config.toml
horizontal_flip = true
translate = 0.06
norm = "layernorm"
qk_norm = true
parallel_block = false
expert_mlp_ratio = 0.5
conv_stem = true
width = 160
positions = "rope"
muon_scale = "match_rms_adamw"
lr = 0.0063
nesterov = true
adamw_lr_other_params = 0.00075
grad_clip = 1.0
Rows from block 2 of a small masked image model, named by matrix and row number. Rows with one number belong to one neuron. Each number is 128 + 24 x the weight over its row's rms, rounded and kept within 0 to 255. All counts start at 0.
After each neuron's rows are labels from the 100 images, of 14976, where the neuron reaches its highest value: "patch colour" is the nearest of a few named colours to the mean colour under the peak; "lies over" is the class under the peak. Only what is clearly more common there than usual is listed. The data: aerial photos of the United States (SatlasPretrain).
# fc1: MLP up (model.blocks.2.mlp.fc1.weight, 640x160), inputs 0-159
# fc2: MLP down (model.blocks.2.mlp.fc2.weight, 160x640, transposed), outputs 0-159

fc1.588 [125 132 123 129 120  91 165 117 135 177 159 131  86 181 130 130  99 100 147 126 143 127 139 137 131 185 130  95 127 154 127 113 130 160  72 120  86 147 106 116  96 144 134 137 151 128 116 106 171 153 109 123 130  94 129 129 111  86 170  95 112 127 199 112 150 137 144 130 127 179 183 152  82 117 117 134 134 154 126 109 130 122  94 140 142 127 113 134 158 119 105 121 120 115 125 131 173 118 143 130 113 112 163 103 111 111 141 125 172 105 149 151  91 155 149 104 119 124 135 103 141 136 136 128  87 113  93 113  95  97 151 125 149 103 113 129 134 153 154 121 105 117 165 130 133 113  94 125 127 104 197 100 167 120 124 139 165 152 113 115]
fc2.588 [175  80 163  89  92  99 150 162 139 141 143 132 130 166 156 108 134 128 134 105 135 125 114 155 132  96 122 145 109 133 114 121  92 140 113 103 102 157  81 123 143 114 110 126 117 149 125 141 101 145 146 144 138 115 124 101 122 106 137 110 151 145 125  97 156 156 111 100 130 166 115 132 130 153 121 121 174 153 159  96 113 146 164 140 145 108 106 133 125 194 146 124 116 114 145 126 144 114  61 165 106 132 170 141 133 162 154 110  85 140  97 170 139 161 153  84 155 144 171 119 138 134 137 111 107 110 112 105 147  86 131 193 113 129 102  93 123 111 135 164 110 115 133 152 108  94 134 158 120 118  94 109 154 109  99 113 131 138 158 110]
patch colour: pink
lies over: building

fc1.551 [ 76  99 183 135 161 164 123 132 100 102 113 170 148 181 150  93 119  84 136 123 113 156 137 159 139 123  92 151 110 191  93 152 160 121 125 126 133 140 131 145 149 151 146 156 103 128 148 134 118 118 125 115 133 156 148 138 124 114 142 167 100 143 112 123 163 118 125 132 120 147 104 160 142 166 145 154  58  85 115 129 131  87  90 151  95 146 147 117 157 128  76 143 137 137 109 131 128 104 138 103 120 141  95 149 159 131 114 151 109  81 147 147  88 136 115 135 143 110 125 154 133 120 105 116 106 147 128 106 145 143 161 117  92 109 127  86 132 150 130 117 121 110 150  76 119 115 134 144  84 165 123 107 144  98 125 129 139 145  86 137]
fc2.551 [128 111 142 182 158 129 154 139  92  89 114 144 135 131 117 107 115  92 149 105 105 163 152 140 111 152 122 130  90 139 128 117 148 159 118  98 179 120 106 150 128 132 145 163 142 108 143 119 139 119 107 137 127 131 136 146 139 117 112  91 110 160 145 121 154 154  92 123 129 187 136 120 122 125 153 129 140  98 130  88 128  87  89 174 112 142 127 117 152  93 105 132 132 168 137 135 142 156 142 150  86 144  96 135 156 136 123 150 115 113  82 150 137 125 119 151 116  89 126 111 148 165 100  88  91 188 114 130 153 101 146 136 122 135 128  74 132 121 163 142 107  82 161 123 139 119 166 169 102 132  86 113 115 106  88 163 141 164 161 117]
patch colour: pink
lies over: building

fc1.479 [122 160 194 102 138 144  94 112 137 132 148  88 138 161  72 100 163 145 151 124  96 136 143 135 146 160 123 125 101 134  83 119 116 122 118 134 128 122  83  98 169 123 129 159 162 113 155 147 156 129 110 147 105 132 131 114 111 142 116 168 161 149 121 112 152 130 100 125  95 133 126 108 117 105 117 142 124 131 110 117 144 146 105 124 111 154 143  85 131 120 130 108 135 121 125  86 115 160 114 116 135  80 129 160 182 113 147 121 147  90 119 147 160 136 134  97 149 153 117 161 179 164 137 144 128 136 163 174 116 134  98 139 100 115  92 114 153  81 154  82 112  94 118 104  98 165 139  95 129 111 148 109  92 128 144 124 171 117 156 164]
fc2.479 [ 97 161 145 133 130 125 135 110 194  85 110 113 118 142  99 136 119 102 106 103 110 122 132 129 116 140 126 135 103 141 116 149 154 143  82 129 146 147 156 175 115 104 115 149 161 112 141 208 152 106 128 125 112 129 189 103  92 152 115  96 163 103 157  97 155 108 122 132  90 169 159 144 111 112 109 121 142 147 136 154 124 142 111 143 144  99 123 124 120 130 107 105 143 167 167 129 178 137 120 125 125 145 118 130 143 102 135 118 126 116 135 114 157  98 118 149 119 106 123 167 171 126 165  86 129 123  93 134 138 131 132 155 122 130  99  80 158 128 115 129 114  72 114 103 108 152 124  79 118 158 135  96 103  86  97 144 136 117 158 155]
patch colour: pink; white
lies over: building

fc1.495 [134 136 127 147 139 135 115 119 111 119 138 140 129 187 136 111 120 137 131 154 150 126  83 119 148 138 199 130 130  96 106  89 159 159 104  70 142 134 169 153 123 135 110 110 151 157 123 104 147 154 100 129  94  99  97  63 185  91 102 167  97 127 122 140 131 130 169  89  96 127 159  94 138 111 134 127 156  96  92 126 150 142 128 127  94 159 110 103 112 131  96 143 120 174  88 112 140 101 123 108 164 114 110 156 113 151 123  98 154 151 173 129 138 121 131 125 119 108 139 156 140 191 135 123 183 130 100 123 130 140 155 120 114  96 125 144 113 117 121 138 108 149 142 126 129  99 131 159 136 128 145 142 126 158 120 153 130 137  90 124]
fc2.495 [134 154  93 120 139  97 103 129 110 132 137 169 128 135 172 124 119 167 138 100 165  73 109 114  81 133 143 117 159 136 109 129 123 135  97 111 185 115 148 155 119 113 108 127 150 131 131 153  79 193  96 101 136 144 129 134 158 142 128 130 106 128 140 116 145 105 123 150 110 106 133 161 112 121 139 142 179 132 148 112 160 141 127 155 136 120 104 146 142  99 120 131 153 147 153 118 150 102 100  99 152 152 131 136 132 135 141 107 110 100 138 104 137 111 172 101  84 115 127  94 107 164 144 116 162 176  91  90 131 126 131 119  62 117 141 170  98 122 113 121  73 132 158 105 121 144 109 178 142  91 130 116 152 165 107 123 108 135 124 111]
patch colour: grey
lies over: building

fc1.546 [115 145 153 106 162 110 158  97 147  99 135  86 136 122 143 167 137 113  82 118 124 103 109 173 122 119  94 139 105 111 130 129 150 118 126 144 140 137  75 123 133 136 104 159 145 135 142 125 137 136 104 161 112 104 124 137 140 140 180 155 183 118 131 125 132 125 116 115 143 148 104 168 130 149 157 101 145 115 126 146 113 117 117 120 116 102 170 131 106 167 126 143  72 148  71 119  75 168 107  97 139 106 122 130 137 102 122 116 117 145 113 128 136 117 158 165 183 109  85 169 164 191 135 109 117  98 135 109 145 121 181 160  96 106 113  97 108 111 138 118 112 114 136 127 129 121 196 109 142 112 148 123 119 146 135 117 109 146 130 155]
fc2.546 [141 106 142 146 136 158 127 162 105 118 153  79 129 128 145 143 109 114  98 124  92 142 104 118  99 137  83 129  95  99 110 119  79 108 131 159 123 167 133  66 166 163 137 107 120 141 116 122 140 155  73 155  94  68 134 154 178 120 167 119 143  95 117 141 101 168 125  96 128 152 114 131  97 130 126 109 123 135 129 141 146 119 126 153 171 132 138 143 111 167 150 167 118 134 109 111 164 147 147 107 133 140 128 100 152 110 145 131 118 134 112 137 111 159  73 184 111 124 132 199 114 140 125 112  97 110 107 123 145 133 143 145 101 108 113  93  76 108 154 134 152 125 154 149 128  87 150 123 128 110 124 134 126 131 166 131 117 134 141 112]
patch colour: pink
lies over: building

fc1.575 [128 131 128 121 112  81 149 128 151 104 170 112 156 152 135 144  85 131 111 147 102 145  79 134 106 129 124 123 153 131 124 116 114  95  81 134  91 196 159 136 108 145 139 149 138 115 135 123 144 105 157 108 178  96 128 121 131 106 178 135 132 170 118 133 143 113 108  84 167 129 117 164 122 133  99 102 125 139 128 105  99 111 122  99 121 110 120 144 110 100 139 127 145 173 108 155 109  73 134  87 140 105 118 144 184 119 143 169 168 128 116 167 104 145 138 112 171  93 150 160 162 152 129 102 114 143  90 143 133  94 156  96 147 125 144 105 146 104 127 165 117 124  98 134 120 111 116 120 145 128 152 114 145 134 108  95 102 172 102 139]
fc2.575 [106 131 115 126 164 119 164 139 143 128 130 107 122 144 130 138 121 135 123 127  82 164  92 180 113 119 123 131 121 132 111 110  97 109 110 102 145 175 112  89  92 187 102 207 144 116 134 141 125 114 156 136 147 130 106  86 120  96 137 115 128 155 114 147 139 158 120 110 154 103  89 151  95 174 119 112 150 125 135 136  97 117 131 137 151 122 104 130 121 135 144 120 166 149 137 122  97  93 117 103 162 149 142 139 208  81 157 138 156 143 122 149 129 175 125 104 122 133 157 140 134 124 101 101 136 107 125 123 179 116 130 113 115 171 107  87 148 108 128 166 105 125 139  90 116 102 105 106 121  94 126 151 153 107 104 113 152 147 123 106]
patch colour: pink
lies over: building

fc1.354 [121  92 132 159 164 129 153 112 133 140  94 170 120 135 101  90 116 120 141 108 126 122  86 117 150 102 114 151 133 127 117 136 129 142 179 109 116 137 162 143 137 129 126 103 134  94 165 147 144 140 155 122 137 135 162 157 114 141 135 130 109 121 120 124 166 108 123 136 145  97  99 155 126 136 107 132 125 128 154 138 113 106 109 112 106 158 135 107 149 111 115 107 132 153 170 154 162  82  99 157 121 167 195 145 115 144  58 102 127 109 138 100 173 110 148 143 144 105 104 109 151 132 168  77 121 134 129 164 117 101  77 138  95  98 137 110 151 108 126 114  90 110 131 171 118 105 136 148 110 110 153  85  92 143 110 156 157 173  99 152]
fc2.354 [ 85 128 120 128 145 117 153 152 136 100 115 138 114 119 162 113 135 138 106 161 137 131 121 160 129 132 150 105 143 129  96 101 103 152 148 139 134 102  62 165 131 159 158 139 151 109 129 161 139 110 128 156 180 134 104 125 114 148 169  93 137 111 146 128 138 129  97 117 130 133 180 173 104 132 137 183  88 133 152 151 144 146 117 125 119 109 104 118 122  78  86  96 102 171 141 146 104 123 167 150 130 133 132  98 113 133 110 126 141 136 184 139 118 122 115 129  94 139 118 155 122 126 117 134 108 132 152 121 130 150 144  91 144 122  96 104 171 114 137 146  70  96 104  81 139 120 124 134 100 153 131 114 153  94  82 182 103 174 107 138]
patch colour: pink
lies over: building

fc1.565 [101 122 126  98 138 121 124 108 147 144 144 114 138 123  82 146 129 127 138 155  79  87  70 164  92 126 114 133  96 165 138 123 111 136 127 101 112 120 121 133 139 101 121 134 132  94 150 178 136  57 151 113 165 136 146 122 111 117 144 107 122 119 135 126 138 148  97 138 191 153  94 130 170 111 136 140 147 125 128 123 133 125 147 178 115 119  97 152 174 169 118 107 118 122 155  99 123 162 109 115 109 119 118 125 116 150 126 116 147 152 164 188 136 143 163 111  98 130 126 148 150 165 127  97 144  77 146 128  95 162  99 177  90 152  99 102 153 159 113 139  94 107 125 120 148 137 130  99 143 119 140 107 157 104 146 146 133 123 124  91]
fc2.565 [123  87  62 150 135 180  67 125 109 141  92  97  58 102 135  98 135 130 174 124 115 164 136 168 132 148 130 120 122 144 106  86 150 107 149 164 105 139 124 138  99 159 140 118 101 140 123 128 134 107 114 162 108  89 188 127 131 174 166 151 126 158 130 129  89 164 100 128  97 140 135 114 109 128  99 140 102  93 128 122 180 123 127 100 132 142 157 114 148 105 126 152 111 112 118 127 132  91 149 123 108 134  98 151 126  99 159 167 106 141 130 165 109 140 137 138 152 108 121 128 144 125 108 129 156 169 143 106 129  78 146  99 131 102 138 130 149 102 130 134 114 134 139 114 143 123 128 161 133 161 144 155 156 121 136  99 153 113 107 136]
patch colour: black
lies over: crop field

fc1.4 [148 148 146 123 159 148 109  93 148 143 113 125 161 133 139 197 123 165  67 127 138 128 155 132 137  61 104 106 115 131 135 133 136  96 159 123 158 117 164 164 142 124 129 174 149 115 182 144 111  94  90 103 125 134 120 101 109 175 125 119 153 107 115 121 164 156 111 126 115 107 146 116 134 117 132 125 136 113 126 127 130 139 149 126 157 145 151 133 139 123 107 138  88 128 123 166 135 164  79 117 155 153 142 122 176 109  91 127 135 172 146  98 132  84 149 117 114 131  89 139 151  97 142 134 124 117 127 126  79 118 117 124 156 118 121 115 105 120 155 102 119  93 129 166  93 159 123 135  95 149 155  74 127 149 137 121  81 108 122 158]
fc2.4 [ 93 108 132 117 147 108  92 136 135 127 127 162 120 117  83 134 104 166  96 112 116  90 120 138 105 109 125 101 185 126 132 121 136 118 149 170 117 104 110 196  96 124 140 143 169 107 154 123 121 157 110 134 103 113 115 136 134 144 149 120 199 118 144 157 121 128 112 109 132 124 125 129 103 149 154 110 115 157 123 136  93 144 101 147 145 121 113 134 145  99 159 134 110 140 136 136 156 157  93 162 150 107 146 108 173 129  64 133 141 173 153 131 129  92 116 105 126 121 131 135 128 120 103 163  92 125 108  83 133 141 124 122 110 101  92 177 127 107 142 108 117 119 148 119 149 159 148 133 139 162 189 113 133  92  84 111 168 144  86 116]
patch colour: pink
lies over: building

fc1.14 [131 143 139 126 133 165 151 114 140 108 134 142 167 141 129 132 153  78 126 150 124 138 115 121 130 107 162 123 142 146 120 130  90 132 127 126 156 114  88 136 132 111  83 106 171 131 135  95 138 160 140 119 161 133 140  58 154 101 128 104 111 101 110 105 150 134 164 129 119 125 141 139 140 144 157  88 110 109 155 152 118  85 166 112 117  94 145 131 120 125 150 117 133 177 132 124 131 133 107 101 159  94  87  82 155 110 147 172 126 150 107 109 172 133 161  91 125 113 156 126 174 113 103 133 119 129  75 133 106 136 116 176  93 116  82  93 150 139 130 130 106 151 110  96 115 123 131 143 165 143 130 145 115 135 178 136 122  86  95 175]
fc2.14 [147 131 114 108 165 114 131 178 144 134  83 122 136 140 111 105  93 151 115 102 125 128 163 148 143 137 141  88 132 102 113 149 135 147 150 146 117 118 118 122 139 114  93  93 147 144 187 108 130 153 115 145 110 124  72  92 131 135 128 129 131 145 112 105 147 119 144 140 141 141  93 155 118 158 157 130 143 116 103 106 143 134 153 131 146 107 120 153 139 115 151 122 135 176 153 117 115 136  79 115 142 130 139 121  83 101 159 114 124 133  71 125 112 147 107  87 173  68 148 131 108 158 138 114 113 111 128 120  60  93 138 130  82 127  87 157 142  83 139 177 182 122 143 132 103 158 141  99 143 145 160 117 101 121 137 144 146 128 147 164]
patch colour: grey
lies over: building

fc1.465 [128 101 107 132 153 111 125 140 155 179 178 147 119 116 155 166  74 143  96 134 143 118 183 153 136 129 128 117 148 112 131 102 142 139 136 136 131 144 150  84 136 133 160 135 139 112 144 107 108 119  83 114  95 119  72 119 132 136 184 147 140 123 132 156 140 125 112 122 128 123 112 106 120 119  99 135 111 129 166 139 140 123 147 122 136 131 130 118 147 149 120 113 140  98  84 167 109  98 123 146  86 106 107 144 134  67 179 124 165 165 191 118 131 128 140 141  80 117 139 135 135 109 148  90 153 107  95 111 134  87 155 137 148 152 163 116 109 104  96 122 137  82  94 140 137 103 130 111  97  89 166 135 125 167 135 135 124 135 157  99]
fc2.465 [113 123  93 102 159  98 142 154 114 154 114 122 134 142  98 129 147 146  79 122 111 157 131 126 135 120 165 129 184 149 123 169 123 160 127 146 127 118 157 131  86 150 135 125 130 142 106 122 100 122 135 139 129  75  93 191 132 135 122  77 162 122 127 114 114 126 141 109 182 104  80 143 149 115 147 128 134  84 168 121 103  83 148 142 159 153 148 117 141 156 128 160 126 124 107 142 139 111  87 129 117 128 153 148 170 140 153 202 127 146 128 149 140 127 164 147 104 153 138  95 103 137 140 137 127 121  86 116 150  97 127 106 106 144 117 115 149  92  88 108 113 127 119  99 152 135  80 131 112 122 113 137 101 141 104 152 140  87 136  84]
patch colour: grey
lies over: crop field