A small masked image model, trained from scratch.
Training: 9400 steps, batches of 64.
Data: trained on aerial photos of the United States (SatlasPretrain), 203450 training examples, 3.0 epochs.
Rows from block 2, named by matrix and row number. Rows with one number belong to one attention dimension. Each number is 128 + 24 x the weight over its row's rms, rounded and kept within 0 to 255. All counts start at 0. After the name is the row's rms in percent of the matrix's.
# v: attention query, key and value (stacked) (model.blocks.2.attn.qkv.weight, 384x160, the v third), inputs 0-53
# proj: attention output (model.blocks.2.attn.proj.weight, 160x128, transposed), outputs 0-53
v.97 079 [114 125 127 164  95 139 102 139 108 156 165 151 106 118 127 117 128 129 118 129 123 142 133  93 104 126 113 100  97 152 129 132 126  79 123 122 147 156 134 151 149 160 140 122  63 142 118 153 128 124 113  80  93 124]
proj.97 077 [157 134 145 145 149 103 133 120  90 160 149  96 133 145  93 129 153 106 111 121 136 136 135 117 126  90 104 149 137 120 101 175 121 178  55 108 144 140 139 107 115  78 133 159 118 106 121 157  98  99 143 107 143 151]
v.98 098 [134  93 175 145 106 206 106 166 121 153 143 142 110 145 124 126 121 126 145 165 161  95 100 160 165 134 121  97 128 119 140  88 164 124  92 145 163 115  82 135 163 115 137 145 149 146 120 155 162 106 112  91 122 140]
proj.98 090 [169 105 109 122 105 158 155 128 141 182 101  98 167 167 148  88 127 162 116 111 149 111 151 160 159 149 122  98 107 173 118 145 113 109  97 129  79 163 131 127 112 154 155 136 138 148 148  93 142 134 122  98 107 155]
v.99 115 [153  99 128 134 106 147 110 148 135 141 105 124 107 120 109 147 153 124 139 103 105 137 138 131 105  92 101 145 134 101 101 157 126 146 106 171 109 130 124 143 105 120 140 126 113 151 104 129 123 138 152 115 169 165]
proj.99 110 [105 124 129 120 155 124 120 133 120 176 136 156 156 133 131 115 140 153 112 183 164 165 100 101 123 128 111 136 137 146 133 112 142  99 152 110  92 114  78 122 142 113 111 110 126 114 116 116 133 117 167 129  99 130]
v.100 113 [111  99 120 142 186 159 155 158 157 120 110  40 141  92 126 129 128  94 128 111 129 126 135 120 106 108 137 130  82 163 144 139 128 143 100  80 118 100 154 113 159 164 135 143 158 127  85  87 125 122 109 100 122 134]
proj.100 119 [139 130 111 148 153 135 113  88  95 103 144 133 141 120  96 113 101 106 172 150 137 145  80 145 158 123 126 132 157 107 120 125 117  97 119 122 133 122 159 108 187  88 136 161 122 149 114 136 136 113  86 125 140 107]
v.101 100 [171 136 129 128 120 111 135 145 118  82 128 140 149 127 125 127 116 129 122 162 130 159 116 102  92  87 134 125 129 136 150 121 149 121 159 111 134 129 159 144 121 122  90 132  84 136 133 124 109 115 116 102 120 135]
proj.101 098 [106  99 155 133 145  77 136 134  89 160 155 109 163 132 127 157 126 107 130 104 160 115 122 134 133 138 121 111  90 159 138 144 125 109 140 105 111 110 123 129 123 152 144 158 147 142 142  95 118  87 149 123  85 120]
v.102 105 [ 91 166 143 117 173 105 129 130 117 113  91 137 150 101 108 101 154 126 114  72 177 172 151 114 137 117 165 133  96 154 166 115 120  87 129 106 156  96 117 133 136 163  85 121 155 115 126 145 129 141 143 136 114 112]
proj.102 102 [118 119 126  91  79 130 125 137 125  59 142 123  93 125 162 128 101  96 148 111 130 116  88 162 164 125 100 140 132 123 157 125 110 127  96 135 175 131 133 109 120  91 150 110 105 164 136 121 118 123  80 132 138 126]
v.103 083 [111 144 141 133 177 131 162 114 132 118 121  41 126 109 139 124 152 130 145 125 146 114 134  98 132 156 154 137 107 166 173 116 142 143 110  73 151 114 134  95 139 139 135 129 187 119 111  92 106  87 137 130 102 121]
proj.103 081 [155 110 130 116 115 131 106  98 125  50 141 135 132 131 120 106 116 119 144 108 128 127 110 134 154 104 140 137 122 139 114 128 147  99 143 120 118 151 158 111 129  85 161 166 106 164 148 145 148 147  73 134 158 103]
v.104 100 [113 129 125 123 118 110 101  92 152 125 142 118 125 111 130  98 119 124 115  89 160 142 130 128  79  79 167 126 143 126 108  99 143 102 105  95 121 121 119 149  80 150 110 123 137 118  84 159 127 136 115  92 163 123]
proj.104 098 [ 96 110 158 150 128 122 140 152 109 171 155 152 139 168 103 116 113 125 178 157 178 135 117 154 107  99  87 100 124 115 139 119 122 111 125 123 160  66 109  94 145 119 115 134 113 125 101 122 136  55 147 108  79  99]
v.105 096 [117 146  77 115 127 111 147 135 131  98 120  96 137 105 136 109 109 123 155 130 153 136 181  85  96  94 173  91 110 144 131 105 165  98 146 101 112 124 146 134 128 166 104 117 117 107 122 101 119 130 123  78 118 139]
proj.105 088 [146  98 183 145 145 111 131 126 104 151 190 123 144 109 136 161  97  86 136 135 142  95  95 168 113 157 133 126 165 139 121 158 101 133 118 145 130 129 135  86 130 133 170 139 124 166 128 110  98 110  89  81 121 121]
v.106 099 [120 154 131 144 133 121 133 137 126 107 124 143 137 116 123 131 110 133 118 144 128 105 144 153 129 184 123  92 151 167 100 163 129 122 142  78 123 115  91  97  82 114 105 156 129 110 103 147 159 128  93  96 138  98]
proj.106 102 [103 146 169 128 162 117 107 126 164 140 113 154 123 144 118  98 125 114 168 152 139  91 166 143 117 104 147 123  95  78 123 130 140 134 146 110 113 154  76 144 137 148 149 144 180 108 152  95 133 152 113 111 100 137]
v.107 107 [132 101 132  99 131 147 170 109 144 112  98  80 113  92 147 142 119 128 169 166 130  96 176 136 165 106 111 132 116 150 124 145 155 142 125  76 126 111 127  91  90 171 135 130 128 118 124 111 126 127 143 140 142 146]
proj.107 106 [135  93 139 151 180 137 130 108 147 130 140 137 128 142 126 126 148 101 142 158 150 143 105 168 128 124 159 130 140 121  87 136 133  66 165 141  64 187 137 151 138 129 148 140 145 141 116 141 132 125  68 108 144 127]
v.108 111 [121 150 153 118  97 105 109 100 133 110 176 120  94 117 148 122  98 127 154 142 130 122 129 126 145 126 166 121 116  89 153 148 135 162 120  89  93  95 153  95 133 139 153 135 116 114 109 128 139  86 131 114 127 133]
proj.108 107 [135 108 143 157 110 118 142 158 141 136 137  89 103 113 129 113 177 156 103 131 128  99 170 147 108 100 148  81 142 122 131 126 140  79 143  94 116 104 164 158 147 126  63 154 144 116  99 154 147 104 124 107 122 113]
v.109 098 [ 92 127  79 158 137  91 131 152 150 113 118  96 120 124 165 124 111  90 102 166 153 109 109 102 134 140 154  93 114 144 152 132 154 146 131  89  92 110 137 109 117 133 115 136 145 116 111 105 174  66 100 100  93 156]
proj.109 089 [158 130 158 144 142 128 117 121 126  94 136  96 133 120  71 142 132 118 161 122 135 107 110 162 156 105 167  96 161 145 103 124 105 102 133  81 132 132 145  92 158 153 132 150 161 153 132 127 138 135  97 118 141 114]
v.110 089 [186  72 170 141 100 151 127  89 132  68 133 141 138 132 160 129  80 120 144 180  98 105 122 152 138 148 157 141 107  67 102 103 128 143 114 128 103 148  99 139 141  94 121 121 123  92 129 111  80 135  90 138 175 118]
proj.110 090 [143 102 105 131 157 122 114 147 140 155  62  99 111 125 160  94 155 130 185 153 131  99 163 151  83 121 135 101 102 119 124 115 123 109 124 135 124 113 154 146 149 158 128 166 120 145 137 128 143 114 160 139 152 167]
v.111 098 [147 113  98 139 120 104 149 164 121 103 164 114 126 118 120 123 117 104 113 124 134 109 131 166 112 130 112 138 147 126 168 146 137 158 121 138 118 124 168 100 157 133 133 112  97 162 138 129 168 107 105  87 104 125]
proj.111 095 [108 124 139 149  97 139 121 115  95 136 161 138 133 130  99 168 119 119 100 124 129 131 102 117 144 146 135  98 147 148 127 123 118 101 144 115 115 137 131  92 137 168 130 158 191 116 121 158 134  83 130 160  97  82]
v.112 097 [109 135 125 154 108 115 115  96 117 169 134 129 101 150 118 143 156 132 137 132 140 143 122  89  90 136 127  65 126 151 119 154 129 138 149 123 131 130 199 152  99  99 124 131 144 138 130 122 105  96 148 144 162 119]
proj.112 086 [114 146 113 131 165 103 129 119 152 114 170 133 167 144 115 114 137 152 119 115 143 117 179 122 109 128 134 103 121 151 111 137 139 121 146 124 135 140 107 118 159 108 124 100 101 150 115  97 135 129 112  73 132 130]
v.113 078 [130 146 113 150 113 128 152 134 154 169 101  97  87 149 118 110 146 100 117 136 135 142 132 114  98 123 156 109  87 112 171 122 124 123 138 101 109 123 174  84 126 165  76  98 166 127 142  97  83 105  99 159 174 106]
proj.113 072 [140 133 130 137 149  98  94 104 165 121 163 148 130  96 121  97 135 145 153 106 133 136 119 112 125 134 164 106 139 124 106 127 138 100 173 121 186 131 170 139 160 112 101 141 104 148 109 144 143 140 137  96 151 107]
v.114 104 [152 100 161 153 121 113 125 176 140 141 108 183 166 148  95 132 136 102 103 116 118 142 117 142 137 148 128 154 120 104 151 143  82 124 149 154 137  95 144  93 161 126  98 133 126 167 121 151 134 133 157 139 136 128]
proj.114 104 [130 133 107  68 125 114 103 117 122  93 141 116 120  97 129 119 167  89 148 114 121 136 133 136 127 132 161 173 105 120 161 167 134 113 141  93 140 165  77 120  92 140 134 122 128 131 167 103 117 142 135 138 142 130]
v.115 099 [118 118 177 127 115 128 119 121 111  97 156 152 135 153 118 193 108 129 158 161  85 129 108 185 132 140 118 133 123 123 133 136 125 174 116 159 138 137  97 128 167  88 171 114 119 118 133 130 169 102 155 130 134 139]
proj.115 102 [130 112  85 123 101 149 134 102 129 125  89 109 134 121 179 114 147 139  89 119 111  96 197 110 115 143  96 119 167 147 109 159 144 145 109 138  81 139 134 144 134 151 137 148 133 125 122 138 123 151 160 145 143 148]
v.116 107 [116 108 130 122 151  87 127 106  97 116 158 123 148 133 117 113 119 135 151 146 134 136 100  81 135 158 150  84 125 115 181 160 140 114 146  98  90 170 128 162 120 165 139 133 104 106 109  98 125 146 122 112  68 138]
proj.116 102 [135 104 136 138 168 153 134 154 101 139 130 139 123 141  67 177 119  84 158 144 101  91 125 140 146  84 110 151 143 115 153 149 108 185  95 153 114 151 149 101 110 101 142 137 128  82 148 112 182 131 113 129 139 120]
v.117 087 [134  87 146 131 131  90 135 122 109  76 187 131 143 128 140 102 131 106  98 134 135 131 155 176 131 159 115 156 162 114 145 128 140 165 120 149 103 129 130  63 136  85 101 132 126  76 129 156 160  88 141 138 157 138]
proj.117 088 [101 124 127 124 102 130 117 156 169  96 103 122 103 123 136 133 143 131 165 112 116 143 143 107  85 129 143  99 146 147 123 106 101 106 127  89 121 138  93 110 125 162 108 152 153 109 139 154 137 120 130 159 136 111]
v.118 087 [116 127  89 119  83 121  99 155  93 164 140 150 112 139 124 135 137 144 104 114 141 172 111  74 106 118 149 121 173 121  88 118 122 105 143 144 117 142  96 151 123 108 120 140  90 139 119 151 124 119 136 127 134 141]
proj.118 085 [108 157 147 127 105 101 150 153 111 162 140 127 142 125 101 149 135 151  96  95 136 141 178 112 141 114 108 141 120 159 162 133 136 165 113 127 140 101 127 138 138 155 108  91 115 125  97 123 129 110 140 117  76 150]
v.119 104 [163 129 144 149 112 137 155  71 132 101 133 111 158 158 119 100 131 113 153 148 145  85 120 132 111 148 140  98 149 128 165 144 121 149 127 115 117 164 137 155 126 129 121 128 124 136 111  95 114  91  85 113 110 125]
proj.119 103 [124 114 122 118 124 148 103 145 131 165 109 157 153 165 118 131 101 115 167 116 111  89 114 114 127 126 143 120  71 142 120 128 139 133 146 114 113 131 104 102 107 103 178 149 153 155 169 133 150 129 143 145 110  88]
v.120 091 [168  72 163 125 111 135 151 166 155  74 118 131 122  86 149 123  97 108 149 151 101 118 105 139 155  79  89 123  95 102 118  92 155 106 122 105 112 113 132 127 136 106 123 118 134 130 119 155  92  99 120 114 169 143]
proj.120 093 [146 110 151 160 132 102 121 113 116 148  99  91 138 112 159 103 171 131 112 175 162 113 134 157  90 134 157 102 126 139 127 154 127 103 121 126 111 118 142 126 150 188 122 166 112 129 103 105  98 108 127 123  99 117]
v.121 103 [108 159 143 101 152 120 124 145 153 131 154 141 190 172 118 147 107 151 131  92 161 143 119 106  85 123 134 161 196 135 109 150 128 129 147 138 142 111 128 118 117  75 156 155 130 130  94 121 181 130 114 104  88 135]
proj.121 097 [109 123 141 118  80 128 131 114  95  89 155 160 129 126 111 133 131 126 146 108  97 129 139 124 113 158 154 172 108 125 179 144 171 122 129 108 120 100  97 120 113 125 101  93 139 110 121 149 121 149 124 121 116  98]
v.122 067 [146 180 138 152  97 107 126 111  78 134 136 127  93 148 122 137 147 143 178 108  94 165 150 134 113 132 198  95 102 123 143 125 156 129 151 127 144 143 136 159 112 162 134 110 152 128 126 141 104 114 156 130 142 114]
proj.122 068 [125 113 123 117 110 148 107 144 141  98 134 106 148 105 178 112 131 128 104 121 126  86 159 120 143 135 100 110 148 154 139 139 134 147 106 144 132 122 134  69 131 128 157 113 113 160 135 101 125  96 105 108 153 114]
v.123 104 [ 85 128  95 122 134 136 117 159 118 167 109 130 111 101 142 128 139 143 121 155 145 107 127  85 163 131 138  38 133 172 107  93 147  95 160 105 159 116 109 147 103 146 136 143 133 128 132 112 167 141 133 107  89 127]
proj.123 101 [152 116 147 145 149 128 162 106 129 127 151 108 107 152  90 129 120 115 109 131 144 118 132 170 185 110 122 127 144 120 129 167 111 150 101 144 107 154 159 145 149 126 145 110 126 115 121 106 142 156  88  83 151 165]
v.124 103 [141 128 137  89 119  98 103 110 136  74 123 133 127 118 156 123 111 120 117 181 111 129 108  87 136 139 135 152 120 103 121 152 128 129 136  78 108 135 128 101  94 139  87 132  92  95 113 109 129 149 127 149 116 124]
proj.124 099 [144 130 185 167 178  82 141 151 117 104 123  99 107  88 114 141 131 100 129 108 129 139 155 152  62  78 131 150 137  97 122 170 123 132 152 109 140  98 116 155 142 136  98 149 130 132 109 166 104 146 168 128 148 144]
v.125 101 [129 136 136 103  92 129 125 131 129 148 118 148 130 169 119 121 172 137  82 122 150 119  74 104 124 134 120 108 130 118 145 116 139 137 120 190 147 142 142 133 144 112  83 132 104 154 122 119 185 138 134 152 124 107]
proj.125 093 [122 137  67 110 133 137  89 119 159 103 140 112  75 120  97 105 117 137 119  91 114 193 121 122 150 134 135 130 108 146 168 125 136 128 129 140 170 124 159 121 109 121  89 108  95 140 151 137 123 189 143 145 130 141]